{"stem": "single", "optimizer": "muon", "grad_clip": 1.0, "adamw_weight_decay_other_params": 0.01}
Rows from block 3, named by matrix and row number. Each number is 500 + 40 x the weight over the matrix's rms, rounded and kept within 0 to 999. All counts start at 0. Numbers have three digits each.
# conv: 3x3 conv (model.blocks.3.conv.weight, 80x80x3x3), inputs 0-4, a 3x3 kernel for each
conv.0:552522508512422506419425476662523487596518516495508519521525491444539503591536467547474518514483479500502514515534474594563555506526513
conv.1:500491512538547480474510495511506487502550393477461531473511498462482495572494490523532523493505496552472508475487495512506496465488484
conv.2:507507498515521520457502522575557609506552533441494484476482468525523489472499506482529500461472471485486443563516483576523408596472331
conv.3:499497479485514484502500519483484508490525479515452462459502491431478539443616526491500480491511477515494486514493495481505505508474481
conv.4:499463512511479514589529490631625450617545462607528434496451478513443446504472485384429520396510495394498538651590466622564454584513453
conv.5:534449472534492506521514542566464434580552470510473482513493517535481485497542510480431489496478474467459463433479526512483532576487532
conv.6:431437431459469521456486500450463423472507459408402439485496509477520494482546476521468471542514529543528543570522568484485504489509565
conv.7:520562495583561509475439472526484548514565577556569573472486522480508472515506480296455487456494445563580476454447501511511542508509491
conv.8:538459468585571532538561501552468440483465472469508545484485488485490500509462477443469550494557633507579629520500484481526521432505614
conv.9:526519539548509484506479497471568589462583604479509614489475471526465470478470471331466418431570451411550478551501468589541503523500511
conv.10:502535558479434437479660446467493501517560556468529514556480476501488505525479452465580556538578521647534571427481535475441447469537417
conv.11:494478476496516484444485495518505484479525500419511494499498507456491510704525534493460527487465514431488544563536512527514495524562478
conv.12:435466523453478541493524490582497493583511482575513516504453506506550505494475480450435469480469443481487493455473494528496482552510488
conv.13:572510475546537537513615514516488456589517582600598561540556527579560532538542545586550499510516503469546452490457489475501509514529554
conv.14:431504508496516502541521503593452450508491525509518452504484497501465460482543464502604605452525508568522488486532530503527501535499510
conv.15:465509480499522528399529574568482492568427447583480525509496490495478427469467454385450478385475529431490523552485492514501448508416429
conv.16:565492494546491515536487531500486442509471488520528504532474512514747508520489497499490513456443499496487504548484489526480483555506509
conv.17:457518512510561505509520528449485516425478533460492491515464549712461525526502530541543522510468502507480512448457476488500491547516514
conv.18:519489481491422543510567538494590471552512491523446443502457527493522463466516524476519435477564447511484457503522522535461562507548505
conv.19:494494504477491534482461526525494499473457470493473447498474520541500547521516448489500472510509483570511513518518516519510538469488481
conv.20:493495506484614456474455423469488492510531484484497498467513514494473531481463504493543470541485449508476436544533593497622572502536561
conv.21:514539530499487539491510511511474444540429447488435480580492513435531501523509525536512511510478505486527528496463485510487437468522405
conv.22:445460472520478475509479514472472506480435480505478506506502493489622473511517519501506488481385493465455491500499469524510500507534489
conv.23:512507491502543495480565476502496499484520474481517483484503493472605498491509476514497525484545535475483494473483481474487491506500502
conv.24:459494528458503532447588479443474475386494475428499478474462475489474515483521460428465462501503481512471470464467496470487466494485495
conv.25:452414452468436481510476503449493434462497403524496456449475447497461462489511494477492495547503457520532447527490349494506356528500384
conv.26:545524484535521521475484508464461476385428460401402502482512529545485477483479588501461557453451489477424474493480498506503493546531545
conv.27:460437464462512480500493548452492473443455473460432483498440535499447481525516513509483513502473496530484511507513489544528512551527498
conv.28:534535510490472499546575500442552509420407457572448482503461512489520544493455528485502466447442480536514489519537493562535513529510541
conv.29:571522500545501455485496468540588570491547444472423376494527494485482480478513521559610538541601483512495452525472516474501503506545580
conv.30:503491545537531501512477488544444405370536561573546420509518516492524491518462534488404491488591491507444509517480458527506522481474445
conv.31:575501550560475578455449504540558442560611488590643622476453478430458462438464476472399380541549434530555465534517453566471469494486472
conv.32:473510525468478494484446463464539475445633460527509510502507484502512488483485475562634532588643462542621534472506459496511449514466475
conv.33:482454450478503500456487440509569548487514491459454519540507512514512487503496454497477451542571447456510496509514492450480460345399406
conv.34:520551530502488542481451461495486505490447483488484482508494508491481481527726552473451543490425576473535509474513529481478481415489574
conv.35:467505495481511532492529524381370458425486469604459480491506500465584513520501512591569487541598394492454422456512452455483475443490498
conv.36:502478457523447468499507462508549570543559444524466436508485518540561460542470460488418408485451423485432437448487561508473512528560619
conv.37:621536585466582537532404503598584630532578574465486462483454388475423378490456401574585506501538513506552540508469476481480420505487386
conv.38:559542495500535496544538468509540494586633570477471507486513483476498473520546495646559518622524503532455429478493541534507537528491504
conv.39:526479453540497466526511485489498494550526455518469466464456483490530492531537534448489478452475462470458488525504442534509494527537431
conv.40:499497508474499484518460493486496496509531488496476489509491499486460519505610510512530497500491486515505519502486510497528514494499498
conv.41:547527503470647491432526493501490497434542572517502532530544505497575507523500492527502514642507539446522496548563528449649527518504501
conv.42:513517508499460495546504457555517495495461483462525521491474531452416491457425531478455468480416451510466473507491447515489478522516493
conv.43:491538504522505488476483499494567546519533547548508591507451482551476470474494451504541492587591508548487544481495515472456437494481449
conv.44:358400405441489448497458488417462442450499467511545591513483508470485482516485498439525522484525489487493477491490464451487466535517476
conv.45:490439492618479473505477503439569489456585439530534420498460531512525541443521538513563479564596542547600482514541555508543539453472514
conv.46:447441457477504507468494456613549486590521472566490520471476450487505483522507468501492455499509476422482492452470376468471451447437523
conv.47:509433463531483475509520465495495554500563549498551498492459497494591497482472504482475482512497486501478483483458504500520504497502510
conv.48:556582482504504473519539503504527548591545533554554596512471483510477489523480462546522534557576546523504504476525569444474542420496552
conv.49:494488469495482492520531547464530381500504472414475471537495514573518572507529552471545473559508445547474468471499415551482484554490402
conv.50:482511519468523510481514506501494531449505531470465502488516507488647527474456504449450480481510508506509537528531546506560535477479498
conv.51:543509524484507482552516498515483490557536418458395475481514513479675481491552495521495474516521509517542499489477479533487519470508481
conv.52:476503557469503521520488534435466482530545655509493529485472529516473475492495522483557579502532499530519454508458466484486541514530567
conv.53:371412441440482501411434469416459480408479483380472538500495537486510498541524500443432498490468469486487441534528597507491569467464521
conv.54:388525478427476460459491481499482493475484496437424483575531556525494482539498467547561540514520497528487497499476448509537523471530554
conv.55:423453448476517486537540519436505538446523543440514535498531549490482514485512521427486460427490496468490412572545502541504480560493441
conv.56:540531502505482480475524503494431451493458484582508571488475497509419467449505498470482503469475513507486499561487502528461478518523527
conv.57:476499497492530502505506509512515513528518511500492505489660503490497478501505497501458492506489491502495489499502498521517486499491499
conv.58:582510479568523505486524529488470497454462504492501482501452462524516496519590516502484451494495464484471435512473378512484421524501443
conv.59:514510516547483490531479444467409490454463487497526609482486468485512468472486532483471520490489498423398471497475465520480502572468485
conv.60:460457488481607564495555527458451440575655544446497509469474490506524508489470472604517572593516453448550441495469433459553474434463461
conv.61:474529581479460543484502533427455466457440555402474499470542541475522523494525545468482539501485511504513507417498417441459463473541513
conv.62:602554499522459465521493486445509488546602540422482516461491495491520479484515471500508502525550526531546493480493544476480501473460493
conv.63:497503545517434473481483454471497524414495430371416464499478455508564711485516464465532532496517477482527576485496530501495523483470475
conv.64:406440443397457460428459443438485497450478454498497480445465504513501493490487456451436491494460469453462502535503434504464486455482498
conv.65:533560567474508488591443470562516495496523515454472514516472473497517470459532503522482504483557485481520527531542529543535532488538505
conv.66:547566568478505525487506473535497442446414464493520577469465477515478518501471460491471503492468517477465533619475481624494475568464488
conv.67:516457505556529516532617492545502528526518526587613538470502501419457488449468476486471482427481489474439498512494498493522485501499505
conv.68:475496488540514492470492485423449609414554640568624510492523492483507513496481500363451468489549473535569467447477492431462536442566633
conv.69:535502472469540466493521483484475444448477530449482552505530530515564482527468500476499536478538468442477420511496491520510487523510526
conv.70:526472485522505460471470513469501484465501453534572479452491490470489506480507488588542468552564507475442496505507532494516498552525518
conv.71:480467462465466451436538512427453502456529548438476519479503512462524498445477485570523480542589479423499474549515489550513481624509496
conv.72:483490502489503509497501484532519516501457472512491493465467528524438553481458473496459450498468450490487473491459478471497484527490534
conv.73:479527516541463494549435451421509438463570516458556427515553528504560526476502502472475528523514491574577580486507491428513565403552583
conv.74:490452470452495492540528497483597573645593490659472526509541501550546511508511520487480459542487525427429525563551599537530549473451489
conv.75:542512477528549487528526463523521471532486481507518509527491518491517593499516471552486482510461506541493494512509510510514473513517510
conv.76:546530553543491492505532485565499497406462469409479556491504494485513506499527514438438550473466535424440525378501528434528519485470479
conv.77:483469459469454467500489462482489508480481456490510540505512470493511395521475434499533546454494459434495472505437472531480537568538564
conv.78:500521516489554535436552531515443426652503458633588499541497504517491512510476481587564482575519473551497468493514537480505513488509492
conv.79:463466450423493486465529479463505522481501485554527524516527481476441539519448508463568543399472502392391441483584533530572510483571485