From a checkpoint of a small image denoising model.
Model: 0.579M parameters, 32-pixel images, norm batchnorm, activation relu, depths [10], widths [80].
Training: muon at rate 0.0051, batches of 64.
Data: 48750 training examples, 36.5 epochs.
Rows from block 2, named by matrix and row number. Each number is 128 + 32 x the weight over its row's rms, rounded and kept within 0 to 255. All counts start at 0. Numbers have three digits each. After the name is the row's rms in percent of the matrix's.
# conv: 3x3 conv (model.blocks.2.conv.weight, 80x80x3x3), inputs 42-55, a 3x3 kernel for each
conv.0 100:119066165135097150127093128079136089146178128148113114188159179150084165157113065125102106116160152150124162163143096123094119133127124095104105106164093101162071119197121139145163131096098129122179165104147144095160124164089095153129117107129118157156130144116122147170115062114112080096115141150127175130117093118134079123095105141117121112150116131106118078110134115124080104
conv.1 109:065086110100148134085115129121156159157214176113135113120148119107124137124159130156119121117099120104107104121119129141192141131105087127122088137071111143148115134119100108125158114116096110115092100091145073125135180138124166106073107101118130137190108114182052112150133176144135153135117126110185210171183164168193153126109116139086150128078107117105109076114082106100081100
conv.2 077:121175142138137128111123126154157180138135129146136137081162093132145094128164112081113165109125138164158148111057131157255164109135114091088120076087108083078109152098127113140135137150128113089152080099105148118115102079111121099173120102119170133130108137123160118138129116099150096168142149111116146137146255133122072144120110123124118125146141130120128154160121088157146144
conv.3 109:134144170098140130119179136116145141127139119163106169052112169052221199034144162171206165169150183183147119091106124086164165136120154131187205124165165106085148200194128186151121160157142121103152148091134148131135102095099141112100132131116073122106126174136150097109067104136126099139105140113095118117093104121055127115035104095092150154195168140133174188176131152243172181
conv.4 111:185146144142135155142127153081149142110123167032074114123113100177139167165137125139126089120098104106102120120133130118092141173122105145117077154135103107180161108140110126105125143127114137141129144118103125076102140151134167154115171113097142137155129102081115120108119098131097139143137162123145123152132099132139084112243152074205103041158068012112153143098144165109079101
conv.5 085:052145081161127143144137129084124103122156131156158155117084086084107077089137102143170151197184145172110126115131142146111126099255147130118108090131122176189136095132146077150138142100095111122111119157082120064125128169129140125140152129138114141114147120110148113125160109137115106152145104114160146102129147111103255134137109132116104146160139157134109113114111077154137075
conv.6 114:169139121129140117168149127133130142187188145123154158136168179143114149100110118076075089108140130180186158136125142146161130129131118087100118125106134136108162103101164100147187122124128235193109125136087058132149107148155088122133086100099072096112023113142087137164177175136150136108157125110120173138075109148095152154109037071148124072133124109110160136079203217143084134
conv.7 094:114184169106126133139139156123107131150149099097142158187139163116070128102096102114090068136152123135130120146071114153246109106091135128118123118115116099164130144123137136094156125123131190177156154148111148118117121168160119149162114120095137099102140125101126103114157098118125128093107111157149142146126211157129109164150161196126112123048092072125121145136100177138121117
conv.8 104:102113120100127172124131141128143149177150161113087096116134164097168162080101115097126163100126086101067054110088128126177130137137124118098101147122134117091149130148124179135122146132152172127029150140084142139102147109098138131040138127102114104218164166192139140165114086135085172140089156173135149123169165119146137102159167213104188193115171221140148162141114054158118087
conv.9 107:144137115139140091147119127157120119157224162153161124188125090185154181114099078053082092096079096131084106142151127127142158139124121107118127133129171157146147132122077106119100123107105158117134130132166110136184108113114105128098070093079120118110087129145123095164122095109155119183110107127134136142114154161131146200140135064109121095149179157135144131137132160183121109
conv.10 097:162154143101072162143153168116099140080078089152188137179173160132140118111110170087027110126094145183181189119146160107171149147102160095056081125082113086174083140091130168149137145168136153119096174097114133082061123119164120108100111105100109125105130147116129103103067121120112173185124124095116077128121071095101103116152090090130113081163128094096123142108125113140173160
conv.11 105:095131099125105122135120131159110103158089110112090100052112117092154181171146161153151126125106129121097143112138124118123101143151152109144097067133108115138137137147143128137142111144160200160110162120167146164160146173113104159137088089097150118159175126116120149122111099082123112107162098138111206153074129081083161132031015153130109151140121154141192089118167071104154100
conv.12 107:132150112144177110111096123090111112144174106110104091105094117114167116073091097136113127162121121116108128141109099137108100133106132102100151151185118116127112157114149144112141170124098129104135104142131124153148172130174132079124165117076073113116091101109181109139120152139111100164102118106134150149172193153144153231032066121050089132002047098149150110103137102109074138
conv.13 105:106150153148165183136128115113103105069112161065114139146169134109160158086115149118156160135133131146155136138111129147103145139089115144190159126170151092139135150123138121182119142153141048113136093135135148157133115109081128165116216201209125092123142127130133150162147146125131138096140136116153131149109090119116187137065090161070143197054145210121136142118139116130219125
conv.14 110:127135102129143117122133117124133100124082134131117149109088129119151135121153142107142106109125113109122093147132133140132119098113115151108108099141108145130174140130150121148104128126112078058084108102079132106076074079113098110131100114155113120126117153130196191130125122155121149158144163168128085127123111144173118107151177251154124103145100007133109110143154120158164089
conv.15 105:134129141150107125116125148121113127103110111080126112075082126058088164114165181081099104099101122079128121118102129107097133091157136092093116095100115126118108173150147173131125149138128180131127181167111127140122084108117154164142192195184137134130110098151099121118129128117123098113085114138132053078139093092096037113068110162062110128073146165145131143121155154156110143
conv.16 089:136117104255076107112114137110103133113143131113116105080131137090145169095175137113136134121130131040129145119161132142087143091098084144103108124134159195118123153127107117160117128136115124146122145142108114119093112112142100186093116168112115114130136144123101163124122119105125119079164110142140109111182117085107091141103108154103130150121141155145135121151147140150221145
conv.17 096:078090147071107114095132133140151110137173130088126113199120126174131166146125102108170142066118126115125123121134105106119070110137131161128161121073178108076124133087100125125095133125119132184109133173125179167158101095143205163125218142186125100055129135107112120146166118087137086111143136127130097111116157121141127154140103105112120104045083104110122142129157116129147168
conv.18 090:076135149105127139137122131134122119168167110156126099121128139105138182156169170135109133114131128119116137129155143049126141244138139159095112099122122095122111187107131108089127131137129131117135132152126169109145123114156143121150136183155166125140100143137152152161148159143110081098121172115113118125079155137255112131127122133144142128130142125116134152164143143124122138
conv.19 099:249063092084144101131104113113105139170092127123099120126127116131088120126224151199157120109156122115128133115130110147126152171158182172153170202095161064114126119145124119087113089112114090089118170118165165137136151142127117129119155171120101107101128161130161169084075122122098188116142182169178213133150200130098151113126090082128158111177148142130116124137189123141116137
conv.20 105:112039133135158121146155119122128108160176128113136153116134169075133103190133063110080060127180132128132150140119163133124119133117114166117086115076136091153071206136104182148119125114157093159156088176133095138113135138147151161111151141125209177136223186092188102071176156150065141095110132131131087097094082123114049163121163156102145080139096041110075063130156084090138163
conv.21 082:143255101099098147119122112127091083064109098093066099138131133165158116156170134164172104141128161144168183137109113115255120114097104172127111157230137125119097151094092214102120127120102107119112118155130100140086102116094091086157122109107110157106115196122135140109090136144130134108135117111158099090149078088157139113128123091139151137145146151145114100140127196125160153
conv.22 090:106255080118188133135128114086108070089134104143127068151097121083055120127115156125146123140100079142123079126145136113244114136064095127124146116214138116170116133119109097145096115121117128141135194166121152135163131109148121118216191142195121097118121109113124151160148189147136149162121138149127144154149122137099098152106101101094089147133149176114129097115125246129117117
conv.23 090:107111135143192105097149122148119131074050136117102114126160124115110086137081095163097121131103110099139165098086088120068081145203098148180156094073101107173124125154115092195119072169140122135131132071129146132104176133125201175133116125118155135159164118122079094106153104101119095169112117120146167156136155102182165243138169190083126165125142152131160103141128088059113199
conv.24 099:129107091116077106141108106081109097090084095128142091104095143117098093079088067125090131102114141101125121124070112066085096112137109135132134110106111096132134102121146118169143118115126127092098134169093159140105158170171108130142089140110109082076136083106133161075094088151147126082123115159165151124117103122190092182128101054169154129190189142148115119153127094187163164
conv.25 113:111145138134134127136140126129125094127109108152117172090112112086115146089115127138128132149123139152132141138130124150127148140140120112105129114121121136142154145100132140114140137137135094105158097102146092132150128131139154132117092082117154121182139115156164115139132119113133153136130144121149128110169119107134126106000085184133165153185166090111093121116096125170126142
conv.26 104:104133123137159130130098146123126138069072112120113151123084117129095105087086089115126171122091142123117143130149136120137131150143113129158190142170149124160104090155111129178125131109158166170134099101095103093107148106081173133113112079060110105110093156148123118133097153058139145082136105059115169133098110140118118078169127074110166088069075072128165200117153185105170154
conv.27 105:126076128128100098118131118164141110162149131145107110147088095161138123189193154122147132109135151144144141134125132160136109165081085153154150136133150169144156091091139107120094130123119083092132089109142116115084083118084089133141012108123117136138088120081135102111115119116132109104133156148129133097132116096108157136192110077192142113236155132119094155155118120176113182
conv.28 091:255111174135136151138137118165107099078124118084101127138156133199080177128137152125103060083132112101101080140175141159102116093128127132118116219147138171080135118186113124239131131078117100184099109183113121187132113117086112128122148110085079108126077134124097139161115140128128116123139143104123147146133097109155097147137132111128169150140139105129154120119117123134062129
conv.29 104:123125102144125115140126122142108097143152103151145117116106128051094125081110110147127115141126115149120129130149127124120117103137138141121125123148122161132156113139132106134127121129123117101139119128140156171158164133147140143160159155193125129117096084072162124088117147125124127155140155171136152131121133085104150108041129174065122177155142184115138112161165092155150134
conv.30 103:093121107071093122110100114172128142082204255133101185127078124175092207111133180170157122100152117109134102143106109143156109147102133162144140110119166094096129099129146124133161091109127129152145144161072138096106140156109135142117180173146156121162177235228105123138074085095032014107148131132153164133173169159122141140204142173189120149202120116121140111063102071131131098
conv.31 095:107110113135148129143144123105120145147086098118107108113095099110147104114119116149082114133083124145123144109159100094129091078105093136082159112230100078136126136097118162151116132169142183153148129084103126066111166156191134149123109131150155108053168086075181162125143103116111131092137113134142153147131172157105121113127109097160096126189128119123173096133197145128183158
conv.32 077:176169105124061115115127130110107127152135158155136136130104076129118100092071096167091136135087117166129132131152153143106130102105131137100107104077092168145102079181180075255140103131124125155135142185119144118131082144130084207136090095142136118104135125123173126110125106142237043116122097126133122138136159127119053099103116118130155152121135128105116142113150098123161126
conv.33 084:197000062126104135136150127132129174087134090156160148109129166127171132092133137105174141087149122104154141172163120084175116121211125142140129155123157107037134078123116119085125104114129124125128161129208118168126124139100142211121110164134083137117139179101104116106109129201086076126163099136132173155138082123110125106132111117118163117113154126131172110136163113125162151
conv.34 103:102087119187071129130051102103145160124155185164185164142150181122096114193178162105127161130117111111068100086156135164141132158116120084124150043207120145105147103128121079116130073099124111107093116129117168155151096096083090081107091096121161153142102103122060098085142120101154131086099129088154108123097148150133126151107136092142166136114148125061072162109105130129125090
conv.35 107:158158129100137108107144118136154149146110097093114067136165148166149150135149127128138137137166127152178120134137131142113130120108135113137123125133112133139132093118126095124109106128107137143107100126152126157186090120090104107111111112090100126131107141168105118144171130107120116131124097126152185145118137133146156178094092065145152143099140119111149145126101098111104129
conv.36 092:076159126107114132108120138087123161156131165117128157094081105102091118118082149136090152085102147126139158162135095178084135133112092164136132152132100120123127117090155126164144159185151168138181117144137132086119097112130101106118121139136126108097136082154124107111177091094092184051118101111144130116133105098166137140120148154137174184118116134129170179123141180125138157
conv.37 105:169119135196161133137131128131106070157100037108098054164141081214137057204122111151104100188161119148140099124150124105106114124091163122130131139117126150159137159151166097106147079084128141113128107120085135089102146120140131115129125117126150115117128089095116110113121138091152158150096123153105096115154135115114141126147165150140110124124105106134144176131157197120120161
conv.38 108:148127082138153121129140138150147126125123148171119122115085100109143118116134144141115148141102115142124082126136159110081111185099106123110111104117128102112148123214132171186102140159083158120128164100118182063127107116073111157098129156094102202160145181143133102098155146164142152156111115146145112101156148122098082072077176130099110127124067060141132125148143070120220100
conv.39 099:169143115153147139126093118169146140130123082126099100131188187175255225186144133102069144133119165148118152125167133154121135118129124122090123088182171130179154153140152078096108126139128164066122069064162141113167143128131154126147108117124166138152121078056104109117101105103126202255151153151152111137148108120168109123091165149093138073120151111138098151145109159135097170
conv.40 090:152167134137157129144170125113120159145198149104127087124120119085070116127102147154144151138120136158137154142074085117019161119149129142116134117192123099104091140161121136137129108099136169185114141135093096146131088206137105134124108124139126066134152110144113106164117101100140108115144088155087083115101163152113211160151113129137133178116153163121135081148232134138134140
conv.41 064:114150138161098167111107137115130132080126124118151161140154146120090133103112102161124116157082099089074091131154129132189120122152154121166136127107162143104123142131098109061139113117154117128116161152149133150129129140123160132142102124097120111144168171123114111113125101105094132160100114116117140131141162130128170066118121152132129117085096086128128123120113190124105110
conv.42 102:082129128116117103124154129088141175114168172193123192101140131108089103110116151166169140187186140184166121090145134096109123106116155076117121156106115139126150115135126108110134097110140062139115109166116148166111119119126163176141127125117158119073134117093111091096114236123161122140133156138127099123108133132022126162093127140116125135156147182115060072120055069123111116
conv.43 102:144139118113116099143096123114145122144137152078120138131157146118193175116145159075083152148093138163125160124115123140162134133128123082097119104103139067134139105147133124139114141120115041109113129142146156119172055109164108108129071080098107122132121134119124148127114167187161147146165124169097077100080104151115150167090120123147140110165122086122133164101178168131108163
conv.44 100:140108124109144115098137114147161097109137105116115106131107121162133120115138106143117092117120104109120115127120120102122161147119125132108118138122147122138137126156117137159114121138134119126142159132134112142130091080103123126108131133095129137098125133118129106101106131146101101124137131141117125119126126153180125141182126060173141105092066068123134133122094114131097099
conv.45 103:125116082148152151100104117120137152176151095172225206136151123184225119174159154139128133124136158109095139096119138144150121123161164102097098178162100159175127107124142099136119105097111156082079110096107101138100145201193172134108156131128109092120078089112079100149133138149161255095125143103107101084106186161134144090151157171110126125116105099115103079120140083163095103
conv.46 098:096172065103088114126112109110133166137161160128102129103168198096075143095139144113045067124108096109118088140191167171043137128078116132081078110136061083084111217101202171127170125143118078139093135134130134137108061069057116118128073081079172083154126043128139108170111143097111067115109103145136129123099066103122111142054076101115117116125145168114085108118083084142123072
conv.47 112:153074108129097131160114117147126115113097107147136112159144160181180177173172183104102110093137123130123139121114093153158120151155082126092121135118131112074122137142110130131139140142126182166188118125159125102141210197179164159144188147169059097136108117133126143140127126140119136089120140127137124129140180097139069166215119175142057156195127255149154166104192116122150107
conv.48 087:154108130120163123148142063121125135096104130124112146089095161103113134087142131150141137099100126131085116110123129094137142140087085107136148156123121120126110160141166126176137128164143144100112138130123097146148128122110149139147176200189147106117096102135111111143104142142095129124107127146117132127152164132166129185203167156170140090181103041122141140127118108155113089
conv.49 106:108101107139147106127119128099129100125188120080114091163134170228198211140114123128127092123108103124131115141121137123126134137134147123128098148139142144114134149148124178191158170162130105146109105156114117160128156154138125099093133143138059064057096144122136134137140145198123124148120123148111104160121123126112106086111113165131162182151130121085090118055088089069110090
conv.50 103:139146133091114100139115169158154116134133129094131115128122073135096096102098087141128136118118127137130136108108105117129121132150140128146162142126135077146105107166151085140170081103127135136120117136135143139158135129126126136123125134098115144113107129130106122146113135138122103113140085105111094140080068096112110159169102177097065106194148145131128136144138163148111144
conv.51 114:124138135116143146119125112096138114097142141141144111113106094151135135086141122121147149130132149105142137132114132168165122176151126121122139154136123145093108147114166120149151113141142110114110121129127109135125127109111139103115101098077148149162107124169103133152127148151124134103118136109127122122128122128142165132151131216140083102203144146128115133095084151097089082
conv.52 103:107119101115092127125131128087133120091118121119100090157126119131119120114124119126112101113094101111124127128147128129118111121110133148130137146136129118156163110111138105130148160153120128131158136152126164134167156156122144134142098115094138114081110140114131185133113144156144106149128141119150142163140112119128172140187166166125099143134102083117105134131104125130137118
conv.53 098:134106161108105141103082105161177153163241133117141083190117145143117200172107135055088102117084149074100168143149121142139127105152102135046064172097107111046189123100184127131152116130163226210120145173180132218168129150155115161158115163160145158182186149146167150163174156152071127117158171154132090081101087112107092113159129118129108126129119104145121129154107154141108135
conv.54 107:156133123141146121125094096123105094140132096115146120070070067118111109108130118117145133128131153153120160155152140150153140134126117133158117156132115120142124108172143136115136141111113139139150113133148158172199064095062124123099151127082127111114143137129133098098102096107087120132118139122130140098143143109163180122086127093150174104081055000143148124132130149145107135
conv.55 113:128170157170164133111147123109145108106165120132144059190141193183172158136154183077130102107144117105133098162131134144139131147139134144125101154109111172091086120124132072120158074103144100116150110161178095184147151136100148139122109116121203169141114100138109108130123130102125127125107087155077083110116087093128146124039103098109155160172181198109099150117071085125087073
conv.56 101:041107106103087127146129122095115088103134108085106130163142104139112103140117114111048147083101142118140144135149173113081177121144128111154162095114142047109152172107109133124105124126140071053126113135158120162154110113121154062113075105112109114093128150176163159110113146172095137124146118140112094098162132101136040145122113113139142168118131142093099122091107117133066127
conv.57 116:136098125101109137089078116131117131137146156152112117101069076130121117118127109132211146133160120091083072112093135142128126140113162123176135112137160113221183134104096148121114130092120082111155106121132156112146101112105081105093075098108113206187151165117191141113082122136107138119165159116178158138164129147209180205151178138146201141089154145175178150142107115143108080
conv.58 086:108062134116150130141102111102172188144125132124158147086099159095093104155128158146134158147156147123124139145109110123181124149131123161161139134103128184163130126096097124221136154167136119088114114085124122157132145138158138181136087100101094163140086091140081128117144143130178137134157135108144108116131144131160159169127122128116110133150151141160118075149125091133116110
conv.59 101:088117099130160114111085129097158110091179125169145160126058091139161119119137099125153122120175114113123103158079196151140127107117116088057122179044175137089160150152120125137113113144111073043145119145161156150156069107096085098142119119131044095108054097110048112114148074100142081119121163130108063151143091132127133138153159131130134093120117097106139107101155152145121110
conv.60 095:150192115148126163138160156139121115213142146134102130113081095125131150169148135148151068129170107166166110129120121114166129164104144164151155168225121133118108161144131115114145116151140130118100152101137133096067141108094128101072108138103137147149127174186121136121154124188144150197163134128133187132153131122123100069116115155138160170124120122156164090156160201152115173
conv.61 115:157135123157120113130133091150150109147112095147136133143106095130132052153090066130167130156113174104134171169128128134086099112117122121117113133135125162167131096130139072156125109161130093127146104156099108106067099167156085164172127141138146139094101124071073152121132110099125097174119153154089130128124138128158165112182097001153126058122154122121157156115195162067156144
conv.62 086:141255156115138104146138127146117108231123127100133139109106136067191136111074115132153132105153148082118123155159135086255107125109125140139139114180137119214164090124136206132144113102131122138120130132135121144145114124116095155094134138120124111126163136123134108130151147134116196100137146127116129133086058105071156162133130116123141118114115119125131124117160032085092097
conv.63 097:146140131175157156145142135139116156095104136133135130200143124244118091172113132098124116059142106130129100119106115110145127118120131127131142148112131147131134103096123146056113117112118105146115161143129126150116131150197117138223147155186064143151048142169108154174147128100171140097150144126065113146102104148134144132177154155125085107170163128133101138123100138114111116
conv.64 099:135109113089121098112109093079099132128096145095112148086076137071092119107142142126119128088120137097125110163132117144139185122070123142119116123151069129162101155177141162142125163143157155176100139127124157149121123139113119124079110124091110141144133134145173144152092119143102148091104150111119131143108130097134047117071105107120132101058098098110069079101138083131145122
conv.65 108:113135131151161133124115101121109144124088094126160140165090065197163053150119052131205112124199107095104112160138131156117097140130145128129129154193132123172100092125140109149108162134116045089138027173213124172159141129121119119118143168149112186116077121101130152104084102160133197140134092085177150128142136123132119101174163034180091034144102108148166091108155158113140135
conv.66 076:130139148147122125121119125140113106127114134128100114136164140143098159134140133112092117129108124132129116114135140153230133139143116085087126124103110097099116137186143110134132137126130129150125127143129115104133127102124158144119124088205126116128124080141123107127131135113105147113111145129109096108127066109119255119128135122134126119155144146124118144122117143128147127
conv.67 096:140201136105118156113157148105127134144148132103154194095078122075153190087186200096146119089092072097054074135120114121159111172179255144142146117201185122147155148146146162110061147117109176175175147156153140145178084057114096082055134111117125116127145154136144127151107103092093081092123116092120137169174214167124092168138116110151134119148130148145170151153145133169131097
conv.68 104:131171121131235143136151144136133150081108136105093107116143151186212112108161112132170091073191099104113118112097110149135112064116127156164136123217107142209092098082091084061112109081153122159120099151104109138109144103147140130164127113101138104112111066118132072131141104110146172153117109166152162142169184138194167226143164152184164140150122139133151127132073186132140137
conv.69 104:084159089123190080135153099127150143148159129110101135096111120114156133085142135105141149134121136123125166119117140149190135112108129079137140114148117111124128160161160145180128136148109117105089129102131138130143111095127118123104135136140182111127162124111154117097131128090132101143133112153099133137129120153116177194199161100169136117127077051146150137155134127148149119
conv.70 084:110128087124122124129117117124123114147089139122101116093106102124151112128126138162132118131104142119120133131070154129255134148117124154086124227062155147177131064033114082101123115121122120129114136148138127144123143083077121150133104128114085135112122165147119137113147091103125135154138122139122076118121255138118114113129129117129142115155133131133128079122156165118140148
conv.71 095:158168145120255052151159143136125177163137185150114136084144149085116111075154054123076106074142122063103128153164125144161154135185109144089106134157149109255122161141134173097164104119124126122123141096076149075108106068112131088124146108137130136102172137067104072057107123133110140156102173147134103125120078073117102102115143124148171110153124080126110099165097151188091208
conv.72 114:132148133123123115099123114097076116125193148081128124144143093161123137171181138142155161126176134127174117142137122120155121108135109111116150098103145128110189159133137096105141123108127122142084116155111131165112122100120147114088111104127128185178078114130155149118093120108123123069133145125138134169155149154131121142004110152059166188070116145170216202136161169173174180
conv.73 110:107086112105143134134152109093099090105118105143170162101075128154122116158088052148114109118098125135169086134108167175168106136176128134121184132117152157133146113106124130088147135139161093136126116137155099167159113099118097133140126133166117118123037111132072123156132172109139155108149114074127154174112070152125167145025103157049081158130110186154122151137155181111143175
conv.74 094:129154228129096103117116126117145145140072079120141135132155158133152088134150130113142097134153131120128108123112126118074255128124116125136141119141178109092155145129091156229083127151143133153144141122098143127086138120148142085107142144096116137141129150176144150118134116108100096198103117129144155154143123099132178079109132123114122113124139107125123130130105168119144133
conv.75 115:114113120120122128115107126098119091140129104139116125136106096146148108075095098128140119140126138152127144128124113124116112113124136161128128127143149115119119120129146104126137112113128188167154160135102176129128127132153129153133122140123164125136157156139107142151123116125118099146130135106142124113153130137153141142154138219097117171044098170127123108122132122117140095
conv.76 094:126128122127149117148146143184143119150127118156114112093126146155153144094118100160179133104164118097127118109114098127135116141140137159113100133129145128106128107118136118124144135121108114115083111145142147123142158122096149107120095074077093114134083122145088110149133135114141148123145130114120124137144142117140117091102129047049135126058143181108134136139131139102096128
conv.77 090:112102156078255127110181107079144143081145190171138129141137150136091169100214147075088125076140157115205144141144127142118103154255050095094122082124113100255152167116132155152126127099109111112112148147171129176090115116126082088091111096140134135141066111154137132145121136109112106072150126195123090147141112146106049121092084068118134147127067117118104141120125141139106209
conv.78 095:114039135121167128126111109110119132114110162147092084148140195081132185103119172096097072103109056089121153145161141129210111118103137142125136121093140069118137123136151190195107152185123105056112114120204088115168118116125121081102128111124155159114135217131113132111160149153140118112138147089155130140138117130084085110131131102131140177144159189095085049117094037177115125
conv.79 109:071174130073099114075103123115134116119113097154154132168147160139190144137120176141173135112148144088112112154157122123106118106107114123093118120201090120099099112118137159114144180177130048091164092133173118122115090102098094098122139146140138157132141125125201179133113140145101099160155122096094060102139099084135130075200103050192124167129112193119049082145115082122130095